config = dict(
    targets=['cell type', 'smear'],
    activation='gelu',
    layer_scale_init=0.01,
    parallel_block=False,
    shared_expert=True,
    patch_size=[4, 4],
    loss='cross_entropy',
    nesterov=True,
    orthogonalizer='polar_express',
    adamw_lr_other_params=0.00071,
    l1_shrink=0.003,
    batch_size=256,
    warmup_steps=200,
    weight_decay=0.04,
)
Rows from block 3 of a small image classifier, named by matrix and row number. Rows with one number within an expert belong to one neuron, the router's apart. Each number is 50 + 12 x the weight over its row's rms, rounded and kept within 0 to 99. All counts start at 0.
Before each expert's rows are labels from the 100 images, of 14848, where the router gives the expert most weight on average: "responds to" is what is common among them; "patch colour" is the nearest of a few named colours to the mean colour under the peak. Only what is clearly more common there than usual is listed. The data: microscope photos of single blood and bone marrow cells. In brackets: how many of the 100, against the usual share in percent.
# router: slot weights (model.blocks.3.mlp.router.weight, 16x256, trained with AdamW), inputs 192-255
# up: expert up (model.blocks.3.mlp.up, 16x64x256), inputs 192-255
# down: expert down (model.blocks.3.mlp.down, 16x256x64, transposed), outputs 192-255

# expert 4
responds to: cell type: segmented neutrophil (54 vs 20)
patch colour: pink (49 vs 22.9)
router.4:26 52 43 60 61 50 53 55 73 45 65 43 35 55 64 26 69 51 76 57 39 44 49 55 59 51 52 70 56 58 50 55 36 40 32 43 60 56 33 51 42 43 31 53 37 67 55 43 40 66 73 32 18 48 74 51 42 36 51 49 54 48 68 62
up.0:55 53 56 42 73 22 71 66 47 31 53 69 38 44 41 65 42 57 38 44 49 54 49 56 50 45 58 38 50 63 42 30 55 64 56 57 52 52 52 50 26 30 47 44 49 51 42 54 56 39 45 50 51 41 57 51 48 17 51 44 57 47 45 46
down.0:61 90 50 50 41 59 55 50 49 60 57 53 39 49 58 39 50 51 57 50 88 68 60 58 54 50 50 53 50 51 42 50 41 31 48 09 62 44 37 38 66 50 43 72 50 54 47 50 50 58 50 50 39 56 38 15 60 52 38 62 50 86 57 45
up.1:63 39 71 45 43 52 29 49 56 65 70 46 50 48 51 48 62 44 50 62 75 51 54 59 47 40 47 47 47 65 49 42 56 51 46 58 39 79 34 49 48 61 62 32 56 50 38 62 47 48 40 54 38 51 52 46 54 42 52 28 45 60 44 42
down.1:55 58 50 51 48 56 53 42 50 33 66 56 59 50 45 61 50 48 49 50 21 41 53 60 50 50 45 50 50 24 49 50 59 65 65 36 42 31 53 48 68 50 43 22 50 50 52 50 50 33 50 50 73 54 44 49 45 51 60 36 50 62 42 48
up.2:45 50 50 63 42 63 58 44 45 42 44 53 74 50 63 72 52 48 51 61 50 37 49 76 47 38 49 51 53 84 49 49 48 54 30 48 51 49 43 50 76 72 69 32 44 55 28 48 69 57 43 49 51 60 50 55 54 31 47 53 50 40 53 56
down.2:36 62 50 49 42 23 46 50 50 51 52 72 48 51 67 62 50 43 74 50 48 51 61 51 51 50 49 50 50 61 51 50 38 70 54 36 50 41 47 48 61 50 58 49 51 50 58 50 51 61 50 18 21 47 74 50 58 38 55 59 50 30 51 51
up.3:44 54 50 44 61 63 50 50 53 71 48 60 77 50 50 49 52 71 54 29 26 64 62 51 50 48 35 49 46 51 40 68 48 54 38 55 45 40 56 54 34 58 47 51 33 51 50 57 34 49 44 49 44 49 43 50 52 38 55 45 54 49 40 38
down.3:65 51 50 52 29 41 72 56 50 43 49 58 61 50 76 39 50 55 57 50 41 67 18 46 46 50 71 50 50 27 34 50 52 68 55 31 49 45 51 49 51 50 45 42 50 51 28 50 50 48 50 99 77 50 53 24 55 67 57 55 50 59 64 50

# expert 3
responds to: cell type: artefact (78 vs 9.8)
patch colour: purple (81 vs 20.1)
router.3:38 58 53 55 50 52 61 51 55 29 59 68 60 52 53 61 35 54 66 41 36 57 62 48 44 57 37 20 73 51 36 38 75 43 65 51 52 40 51 29 63 46 46 57 56 32 48 27 51 67 34 52 39 50 52 61 43 44 49 51 63 41 52 53
up.0:34 49 54 50 56 52 42 51 52 74 47 29 72 50 50 50 54 72 51 27 27 61 48 49 42 48 57 43 51 50 45 56 53 55 60 40 75 49 50 42 41 57 57 46 61 59 43 43 81 65 50 62 51 37 59 51 67 51 52 55 50 58 48 53
down.0:53 64 50 50 45 75 48 50 49 36 46 54 59 50 78 43 50 50 44 50 50 47 36 51 46 50 51 50 50 49 49 50 46 53 36 78 54 48 45 51 50 50 87 41 50 52 57 50 48 48 49 36 41 49 47 54 57 65 55 49 50 18 28 48
up.1:51 50 55 50 49 49 50 48 44 54 60 60 53 48 57 51 52 45 45 60 50 46 50 61 48 53 43 54 37 73 50 38 49 47 63 50 50 64 50 55 51 63 36 58 52 62 35 50 41 52 46 61 50 31 60 51 44 49 57 51 53 45 50 31
down.1:46 40 50 54 56 43 71 53 50 42 46 76 41 50 54 37 50 58 52 50 52 44 73 52 43 50 50 50 50 31 42 50 64 44 64 53 53 50 67 40 38 50 50 94 50 47 51 50 50 77 50 50 50 37 48 70 47 75 56 54 50 53 59 46
up.2:62 40 49 39 44 48 79 50 54 56 54 51 50 50 40 48 48 31 40 52 57 35 58 58 50 51 45 50 56 67 65 31 45 52 27 40 67 15 35 45 79 47 65 49 49 32 70 53 50 54 50 38 50 63 49 56 70 48 44 53 41 31 45 76
down.2:55 41 50 50 79 36 23 50 50 40 57 44 46 50 24 73 50 21 51 50 73 59 28 39 52 50 45 50 50 54 43 54 66 63 64 62 50 59 67 58 50 50 34 56 50 50 51 51 50 49 50 55 56 46 82 51 48 45 49 09 50 76 53 45
up.3:50 53 49 46 55 57 65 51 46 51 58 60 51 55 64 44 58 52 49 57 62 50 49 60 43 45 56 46 58 79 46 64 52 50 47 59 49 37 47 50 38 50 67 50 48 50 65 52 53 52 55 48 50 49 50 46 50 46 58 46 44 56 57 56
down.3:56 57 50 42 33 48 51 55 50 44 59 40 32 50 40 50 50 44 48 50 57 69 67 59 36 50 57 50 51 41 77 55 67 38 80 53 32 51 50 40 51 50 36 57 52 50 51 50 49 42 50 60 51 38 56 67 45 49 47 50 50 54 62 26

# expert 7
responds to: cell type: lymphocyte (37 vs 15.2)
patch colour: white (64 vs 23.3)
router.7:46 42 54 53 65 37 59 57 44 47 43 47 58 37 47 25 60 69 48 52 36 48 59 57 53 48 38 46 38 61 34 58 69 24 46 47 63 42 53 30 68 59 56 55 60 44 29 46 59 38 39 32 43 59 60 36 45 47 48 58 71 46 57 37
up.0:50 45 46 39 51 52 46 25 45 70 30 43 65 50 52 79 53 83 50 39 43 53 51 49 64 59 50 48 50 49 48 52 46 50 42 70 53 37 47 55 52 48 55 50 52 42 45 59 39 20 42 56 57 38 55 31 30 65 49 50 53 60 49 74
down.0:55 61 49 50 86 34 43 46 49 55 30 58 58 50 43 49 50 53 50 50 46 11 49 34 42 50 51 50 50 57 51 47 62 49 70 53 69 38 37 54 58 50 86 55 49 50 50 51 52 69 50 63 42 36 85 48 56 56 48 31 50 61 62 53
up.1:61 50 52 45 50 61 55 55 51 49 66 54 34 39 47 54 51 28 46 81 50 50 50 66 49 43 59 50 24 65 49 58 51 48 40 41 48 78 59 50 50 55 48 56 62 53 31 47 48 55 55 48 49 72 50 49 51 83 46 46 50 50 48 33
down.1:57 38 50 47 56 51 55 47 51 48 49 46 55 50 41 62 50 52 47 50 62 58 87 43 52 50 41 49 50 48 64 50 65 53 45 38 44 53 58 52 71 50 05 25 50 50 40 53 50 57 50 51 66 38 73 30 61 50 74 47 50 49 38 44
up.2:44 50 48 48 50 45 60 43 53 77 44 61 48 49 48 67 47 41 43 82 42 42 50 50 51 50 60 49 51 49 53 48 54 54 58 36 20 30 52 55 66 23 15 39 43 61 70 43 64 59 54 24 50 53 37 53 54 77 37 49 47 64 59 47
down.2:51 48 52 51 69 78 40 53 50 40 35 50 44 50 23 18 50 45 60 50 59 51 33 27 54 50 44 50 50 36 57 50 18 39 56 84 61 39 37 44 68 50 53 51 51 51 31 58 50 63 50 57 43 45 39 58 60 48 57 34 50 68 31 66
up.3:34 53 55 57 50 50 31 59 46 71 51 52 51 51 50 49 50 36 50 23 58 50 50 31 50 48 49 50 51 32 49 47 44 48 50 52 62 54 43 50 33 54 97 66 62 51 99 59 55 78 50 72 41 64 44 49 50 24 46 49 53 41 51 50
down.3:48 52 52 47 53 31 52 36 49 50 42 45 67 50 44 63 50 64 57 50 49 65 39 37 52 50 36 50 50 65 31 50 38 34 44 22 53 49 72 51 54 50 51 65 50 49 41 51 50 51 50 32 68 52 41 49 58 59 79 44 50 49 40 50

# expert 15
responds to: smear: peripheral blood (96 vs 16.2)
patch colour: pink (78 vs 22.9)
router.15:53 42 55 66 34 48 44 54 81 65 73 45 39 55 45 42 40 58 60 35 56 56 64 56 47 53 37 63 62 37 60 37 42 49 51 36 70 43 54 48 54 58 56 72 51 45 47 38 31 66 58 25 48 60 37 55 55 54 36 54 49 48 54 73
up.0:53 52 51 47 50 51 54 50 45 52 54 50 37 50 60 43 70 56 52 49 48 54 50 44 50 70 50 43 51 86 51 55 45 48 71 51 51 52 49 51 33 38 43 51 47 59 41 52 68 65 50 62 60 46 52 51 66 49 50 53 53 47 42 71
down.0:43 83 50 53 68 29 37 50 50 74 41 52 53 50 65 55 50 64 47 50 51 57 42 26 48 50 45 50 50 53 54 49 29 30 52 40 41 49 51 63 47 50 58 51 50 50 78 50 49 56 50 62 31 58 45 21 56 70 65 42 50 39 52 47
up.1:48 50 51 49 52 46 99 46 41 54 41 66 50 55 65 44 54 51 49 30 56 46 56 68 54 57 47 49 39 92 56 44 48 48 53 50 52 41 35 50 94 48 14 40 51 50 56 57 57 55 42 49 47 52 53 70 41 18 44 32 51 39 42 42
down.1:57 58 50 50 53 62 56 49 50 73 46 74 43 50 25 49 50 40 57 50 42 44 77 35 42 50 46 50 50 75 47 51 60 58 35 78 63 45 59 69 66 50 13 47 50 55 46 50 51 54 50 34 30 36 47 50 45 50 52 42 50 48 44 58
up.2:27 53 33 50 57 45 39 50 48 58 34 50 28 47 49 39 54 55 46 50 51 60 46 46 53 55 55 48 52 74 50 35 48 57 45 41 53 57 45 50 67 50 43 54 64 56 60 51 37 61 41 53 46 38 49 43 46 37 41 43 63 56 50 40
down.2:52 57 50 42 29 47 48 50 51 61 50 52 43 50 75 47 50 40 52 50 48 43 49 31 43 50 41 50 50 36 59 46 65 27 65 00 56 60 66 43 55 50 63 41 50 47 45 50 50 37 50 32 41 51 59 52 52 30 67 47 50 70 40 73
up.3:43 50 44 57 54 50 73 50 39 50 51 67 52 55 51 62 44 43 47 35 53 51 43 67 51 50 64 49 50 99 51 33 48 43 53 54 49 44 29 50 50 52 64 43 51 72 56 50 66 47 46 43 50 29 26 46 72 50 52 45 39 70 55 50
down.3:58 62 50 50 41 56 35 49 50 45 47 88 72 50 45 47 50 38 50 50 56 28 41 49 48 50 46 50 50 50 51 50 68 58 30 40 58 51 44 40 54 50 49 54 50 51 84 50 50 43 50 39 75 46 44 47 58 54 71 49 50 49 47 46

# expert 11
responds to: cell type: artefact (39 vs 9.8)
patch colour: pink (91 vs 22.9)
router.11:38 52 50 63 49 64 40 32 58 48 64 58 48 38 68 65 59 62 68 57 33 30 66 56 63 34 54 34 63 53 66 56 45 56 49 53 38 38 45 38 64 63 59 64 56 59 33 41 48 59 50 37 63 71 67 51 51 55 30 56 54 55 32 69
up.0:49 50 42 50 35 39 31 55 58 51 50 56 30 51 64 34 37 46 46 36 44 52 50 51 50 54 46 52 48 51 51 62 49 53 64 53 55 43 51 36 74 62 57 94 43 49 84 52 53 73 47 44 50 37 42 52 40 36 48 44 43 52 47 51
down.0:47 39 50 51 50 52 85 50 50 56 68 50 40 50 48 49 50 51 43 50 50 41 76 50 48 50 51 50 50 60 39 50 48 37 36 52 94 62 58 83 42 50 46 27 49 50 56 50 50 36 50 38 43 53 45 56 69 50 33 52 50 55 46 42
up.1:52 52 44 48 50 55 52 36 49 69 72 65 49 44 47 17 36 32 59 47 29 50 52 52 50 60 47 50 54 98 54 42 46 49 53 46 58 46 51 51 69 59 54 59 52 48 54 50 10 71 50 27 59 64 51 60 48 45 45 53 50 33 50 19
down.1:51 57 50 52 63 47 57 48 50 48 50 53 38 50 39 63 50 38 51 50 62 54 62 18 43 50 46 48 50 53 43 51 68 38 57 66 54 38 55 64 50 50 57 52 50 50 68 50 51 50 50 27 56 61 58 31 29 38 64 41 50 57 55 58
up.2:51 54 54 47 41 49 53 52 66 32 58 69 57 54 59 50 26 52 60 70 50 51 55 58 49 45 09 54 51 44 70 37 55 56 49 50 45 47 72 50 94 56 46 62 49 39 50 44 47 22 49 24 50 24 52 52 50 27 37 53 50 52 49 40
down.2:50 45 50 43 47 53 57 51 50 63 57 43 40 50 37 49 50 64 21 50 68 75 25 32 53 50 56 50 50 36 59 50 32 29 48 45 21 46 60 49 85 50 62 50 50 51 71 50 50 65 50 81 49 52 32 38 41 52 55 77 50 57 50 42
up.3:48 50 48 46 56 48 50 68 51 64 52 55 37 55 49 16 42 43 54 54 69 51 52 52 50 48 49 49 46 54 58 70 41 58 67 50 44 28 47 61 59 45 56 50 67 46 62 52 35 39 49 15 50 20 48 53 44 62 51 50 63 50 50 38
down.3:43 36 51 47 43 72 29 52 50 72 23 36 32 50 16 62 50 57 37 50 77 50 59 32 48 50 78 50 50 20 50 57 57 35 58 71 62 65 52 58 39 50 47 54 50 50 50 50 50 53 50 64 49 25 57 72 50 51 67 59 50 51 65 45

# expert 1
responds to: cell type: erythroblast (34 vs 14.3)
patch colour: grey (60 vs 22)
router.1:47 67 47 34 55 49 60 42 69 34 70 64 32 53 34 45 44 37 41 60 55 80 53 63 65 32 47 48 28 46 57 61 52 26 39 62 64 55 65 54 70 44 54 33 70 63 45 41 40 60 49 37 58 33 31 57 40 37 49 57 67 60 46 48
up.0:44 50 52 50 50 68 45 78 50 50 34 50 73 59 44 44 48 47 56 55 38 66 43 90 50 51 41 53 63 76 40 52 59 45 49 59 49 57 50 48 51 50 23 50 40 50 24 52 52 52 49 50 54 71 36 52 50 48 54 59 53 31 50 24
down.0:55 55 50 50 43 58 65 59 49 55 64 32 53 50 69 54 50 49 50 50 53 77 63 57 50 50 35 50 50 77 34 53 56 54 23 43 03 58 42 75 65 50 32 47 50 47 41 50 50 45 50 30 55 45 53 52 57 45 32 40 50 43 53 44
up.1:37 50 68 46 50 44 20 59 43 61 73 53 50 65 50 49 51 50 50 37 58 57 51 37 49 49 55 59 44 32 50 46 50 47 71 52 44 66 23 50 57 40 40 43 55 44 49 54 75 43 49 32 51 51 51 52 55 48 43 53 51 47 50 50
down.1:45 68 50 49 65 49 44 40 50 44 29 51 52 50 42 49 50 29 57 50 38 55 74 53 59 50 49 52 50 50 54 50 23 40 63 35 27 41 45 63 62 50 29 50 50 48 47 50 46 38 50 62 61 68 38 59 66 48 56 45 50 48 56 42
up.2:29 49 57 53 41 58 50 65 55 63 48 51 38 49 46 56 44 50 54 50 40 73 53 14 57 41 28 50 58 36 66 47 51 60 26 35 58 50 50 50 46 34 68 68 51 62 47 48 29 62 50 39 44 49 55 48 72 69 39 52 52 52 51 49
down.2:35 27 49 50 45 45 20 47 50 48 36 40 47 50 38 65 50 60 48 50 55 25 08 68 39 50 52 48 50 51 39 52 48 60 58 34 60 52 55 41 57 50 76 24 50 50 75 51 50 36 50 54 69 56 81 32 53 42 33 18 50 68 35 45
up.3:52 50 50 51 37 44 31 48 47 41 69 45 46 59 60 27 44 46 44 57 48 71 46 37 51 52 46 50 50 00 48 64 33 38 20 69 61 64 50 49 47 51 32 49 61 41 54 68 46 55 51 51 53 50 50 48 18 71 49 51 82 69 48 56
down.3:45 47 50 50 48 48 46 47 50 60 51 44 30 50 32 78 50 50 49 50 68 44 50 47 54 50 52 50 50 50 28 50 62 50 41 28 64 18 44 54 19 50 62 42 50 50 66 50 50 72 50 40 51 51 69 27 42 46 66 79 50 52 42 83

# expert 8
responds to: cell type: lymphocyte (41 vs 15.2)
patch colour: white (51 vs 23.3); pink (48 vs 22.9)
router.8:24 39 53 70 54 31 55 50 43 62 71 68 34 49 59 56 48 55 52 50 41 72 34 35 40 50 37 46 39 37 53 55 50 42 44 38 74 35 30 57 35 64 55 66 63 43 71 40 30 57 52 34 67 39 41 69 35 59 46 52 44 58 71 68
up.0:63 42 58 51 41 44 78 50 52 43 47 50 53 47 51 84 58 57 44 72 43 50 43 51 48 63 51 50 44 74 50 51 53 53 07 51 49 25 41 50 51 66 25 46 50 42 41 48 62 43 49 81 51 46 43 50 66 41 54 40 48 28 50 53
down.0:46 39 50 45 56 53 48 51 50 29 65 53 49 50 39 51 50 49 56 50 50 66 31 61 46 50 54 52 50 69 28 49 38 53 35 67 41 53 34 59 52 50 51 64 50 50 31 50 49 47 50 59 66 60 41 45 51 57 67 33 50 29 64 52
up.1:47 48 44 27 47 48 57 47 52 43 51 43 49 48 40 14 42 45 47 57 48 55 49 52 50 59 41 45 50 61 54 51 62 60 59 50 35 57 45 45 64 49 58 55 30 99 56 49 77 37 45 58 51 51 50 50 38 47 54 59 54 25 44 50
down.1:57 30 50 50 51 46 43 42 50 87 72 52 51 50 55 52 50 45 48 50 43 60 38 17 52 50 42 50 50 29 48 50 36 71 48 71 53 59 47 63 57 50 39 62 50 50 49 50 50 49 50 56 51 43 65 31 46 45 73 42 50 61 51 59
up.2:36 55 46 50 47 45 52 49 47 57 77 57 62 53 57 27 46 26 66 50 27 48 50 50 47 31 37 49 67 60 48 48 49 49 65 51 55 73 35 49 54 53 71 58 59 66 50 44 51 50 55 50 50 38 52 52 46 47 57 60 50 48 50 38
down.2:52 62 50 45 37 53 61 48 50 81 54 44 53 50 50 46 50 48 24 50 70 77 09 43 53 50 41 50 50 49 54 50 66 32 61 21 37 64 55 47 70 50 71 48 50 50 56 50 50 38 50 34 62 59 42 50 50 36 67 28 50 58 19 49
up.3:47 59 40 51 50 51 49 47 53 42 50 50 48 54 51 73 78 49 50 65 50 50 53 46 59 44 50 50 43 47 43 50 59 40 17 39 22 12 55 41 65 52 47 58 49 57 50 44 61 06 54 49 35 54 41 50 31 49 46 56 50 47 53 42
down.3:51 48 51 48 38 61 59 61 50 56 42 39 54 50 63 34 50 57 42 50 01 61 63 46 69 50 54 50 50 49 51 55 74 66 75 27 46 52 54 46 71 50 37 50 50 50 37 50 50 53 50 56 47 54 26 65 63 38 23 64 50 46 43 50

# expert 9
responds to: smear: peripheral blood (81 vs 16.2); cell type: eosinophil (29 vs 4.2)
patch colour: pink (71 vs 22.9)
router.9:33 27 51 44 34 50 55 49 70 69 46 45 51 36 61 63 56 46 58 36 62 35 50 29 76 69 32 54 62 49 60 33 65 48 40 27 60 54 56 42 48 56 51 62 57 34 43 43 36 61 49 38 50 59 54 46 60 43 36 70 50 68 45 68
up.0:53 51 53 50 57 47 73 50 49 61 53 66 39 48 42 13 23 34 51 39 50 62 50 44 51 58 53 50 51 32 54 67 50 52 63 34 50 45 34 48 48 47 27 49 50 85 53 48 70 61 51 45 49 47 38 48 65 79 48 50 51 60 50 51
down.0:54 88 50 53 63 66 43 58 50 26 62 69 57 50 49 41 50 40 42 50 52 02 39 69 52 50 69 50 50 48 60 49 55 36 71 72 70 52 26 30 53 50 43 55 50 50 58 50 50 52 50 39 48 51 46 39 54 42 51 54 50 69 50 67
up.1:47 53 48 33 51 47 59 71 52 41 56 49 34 48 44 56 41 44 44 57 48 61 52 59 59 65 58 50 59 64 54 50 48 60 51 57 33 50 20 57 63 46 03 47 62 51 34 52 74 23 49 56 55 39 36 39 45 52 51 49 37 69 44 58
down.1:39 60 50 55 62 37 49 51 48 52 43 52 65 50 57 50 50 55 55 50 18 39 49 52 45 50 47 50 50 30 54 54 35 35 38 58 66 42 51 47 50 50 46 54 50 50 36 54 50 77 50 46 82 69 64 44 33 31 49 42 50 51 47 78
up.2:51 54 53 56 51 41 00 62 60 58 66 47 14 45 51 50 63 44 50 56 34 48 45 64 48 37 64 38 53 58 52 50 57 49 70 50 59 95 52 48 61 41 49 54 34 53 64 31 18 43 50 56 44 61 58 41 60 39 55 44 61 31 50 29
down.2:56 47 50 52 53 41 41 50 47 64 48 35 47 50 64 49 50 48 71 50 76 47 74 53 52 50 43 50 50 56 69 48 54 32 38 45 19 62 95 51 47 50 38 55 50 50 12 49 50 64 50 64 54 58 69 51 28 58 52 49 50 49 51 60
up.3:75 53 63 50 52 50 79 50 50 39 51 45 59 65 53 30 59 43 43 84 41 62 52 44 40 48 52 43 73 73 52 54 49 43 40 54 52 57 49 49 50 28 51 40 56 51 52 53 51 56 46 41 53 49 42 51 18 50 49 52 54 72 51 61
down.3:59 00 50 50 47 45 51 42 48 49 58 49 54 50 86 64 50 54 36 50 50 78 33 53 46 50 42 50 50 71 58 50 55 54 44 53 50 78 35 50 32 50 84 47 50 51 62 50 49 35 50 76 38 60 72 75 40 02 40 49 50 51 52 46

# expert 10
responds to: cell type: artefact (26 vs 9.8)
patch colour: grey (75 vs 22)
router.10:62 40 40 41 41 43 53 42 44 27 45 59 50 58 54 65 29 42 48 46 55 66 38 67 47 64 42 24 76 57 45 54 60 35 64 38 50 49 62 37 42 50 62 50 45 58 44 42 52 48 44 50 36 52 19 35 49 43 61 55 31 53 69 46
up.0:43 50 50 53 60 47 37 61 53 38 42 51 46 48 55 41 44 65 44 35 49 66 51 91 51 53 47 52 35 55 50 51 51 63 11 51 55 50 56 50 44 55 36 50 47 50 99 53 49 67 38 50 57 80 39 60 53 51 49 42 60 51 48 65
down.0:55 63 50 51 46 58 54 56 49 70 52 62 28 50 52 58 50 45 46 50 37 30 79 53 53 50 60 50 50 31 50 50 48 24 59 23 62 59 62 63 48 50 49 41 50 47 20 49 50 48 50 31 56 45 49 52 53 51 67 51 50 51 43 40
up.1:53 46 52 65 50 54 33 49 70 62 56 53 50 44 54 35 53 56 45 41 40 48 56 21 60 61 41 50 32 99 50 56 50 69 47 41 65 57 60 51 57 56 48 51 52 32 44 49 24 44 51 37 49 40 49 52 90 43 39 62 54 59 45 36
down.1:51 32 50 51 41 67 39 57 50 61 48 36 38 50 46 51 50 66 50 50 54 39 67 48 47 50 59 50 50 48 41 49 53 40 37 65 37 46 37 67 69 50 47 50 50 50 25 50 50 52 50 61 60 43 03 38 47 42 47 51 50 47 36 63
up.2:39 50 41 58 58 52 49 50 53 41 26 28 56 42 49 38 45 39 50 65 47 49 50 78 51 53 41 50 50 53 43 64 68 60 00 44 15 67 53 55 55 45 54 47 40 45 54 50 48 58 50 50 49 79 48 38 50 55 34 64 49 50 45 56
down.2:55 52 50 47 51 45 49 60 50 76 61 54 50 50 49 41 50 49 59 50 89 60 69 48 59 50 55 49 50 16 60 49 22 43 49 65 40 36 51 67 47 50 42 40 50 49 57 51 49 62 50 49 55 44 30 32 41 34 64 51 50 70 62 50
up.3:40 52 31 51 50 54 99 44 47 50 40 53 48 55 49 43 50 35 45 70 65 58 49 55 49 50 49 48 33 51 51 60 48 48 83 51 59 49 53 42 59 40 55 51 50 44 55 48 67 58 50 49 46 35 41 51 41 18 50 50 63 19 51 35
down.3:51 51 50 48 48 60 49 41 49 45 69 23 50 50 63 65 50 28 40 50 48 77 40 41 44 50 51 50 50 43 47 50 49 99 51 38 43 56 74 40 26 50 47 61 50 50 33 45 51 60 50 66 59 55 40 53 35 13 33 67 50 42 55 49

# expert 12
responds to: cell type: promyelocyte (26 vs 6.4)
patch colour: blue (97 vs 9.8)
router.12:62 38 53 42 47 52 44 25 34 51 59 50 68 70 52 46 44 52 56 38 58 46 67 50 43 62 51 24 43 53 39 38 33 33 76 70 59 39 61 39 56 61 69 50 43 52 51 44 40 50 36 57 35 54 36 45 37 52 77 49 48 63 72 50
up.0:44 47 49 78 50 47 43 53 48 48 39 46 55 50 51 68 55 67 50 45 54 41 49 50 51 49 50 56 51 74 50 62 43 54 68 23 46 48 50 50 34 45 45 66 37 51 50 48 52 66 50 51 51 63 58 47 50 41 51 52 48 15 59 56
down.0:39 31 50 53 42 49 49 50 50 49 62 67 67 50 55 56 50 85 53 50 73 60 46 31 46 50 39 50 50 49 29 50 70 00 56 44 51 79 44 35 56 50 45 72 50 50 46 50 50 35 50 50 37 53 47 49 61 34 52 66 50 53 70 46
up.1:41 50 52 51 53 40 37 55 54 52 53 59 66 50 51 32 57 62 49 43 50 49 50 49 50 52 36 50 43 28 49 52 51 36 54 69 49 46 36 55 58 60 48 60 55 46 36 50 51 33 50 72 50 38 50 54 58 33 76 41 38 48 53 75
down.1:47 72 50 49 48 42 51 53 50 55 51 37 36 50 52 66 50 49 61 50 70 42 61 74 46 50 59 50 50 63 35 51 64 57 50 45 81 55 46 50 62 50 50 56 50 50 47 50 50 62 50 56 56 61 62 51 56 65 37 63 50 50 72 22
up.2:57 57 44 55 53 49 39 74 47 67 49 43 53 57 50 56 57 50 47 45 39 54 50 46 46 36 43 49 45 42 60 69 54 40 72 40 39 43 50 54 28 43 20 50 52 44 13 43 45 75 49 62 30 47 52 50 56 33 51 48 46 15 50 46
down.2:54 22 50 50 56 25 44 52 49 45 55 00 43 50 51 45 50 49 49 50 49 60 48 45 43 50 49 50 50 55 63 50 58 46 27 65 68 73 44 51 44 50 74 54 50 50 45 51 50 59 50 29 25 49 40 39 38 50 39 43 50 51 59 66
up.3:58 50 71 52 55 50 86 60 59 49 50 45 50 51 52 48 50 41 57 44 46 49 50 32 43 49 39 50 58 47 64 18 47 72 31 44 51 50 48 46 46 73 45 50 53 33 49 42 55 49 47 48 56 52 51 51 67 91 63 57 54 49 50 03
down.3:57 79 50 50 61 49 37 48 51 56 57 38 61 50 21 70 50 29 64 50 67 41 60 39 51 50 53 50 50 51 26 50 58 47 51 37 41 26 54 64 48 50 43 56 51 53 33 49 50 47 50 58 65 46 43 62 47 38 76 20 50 48 64 79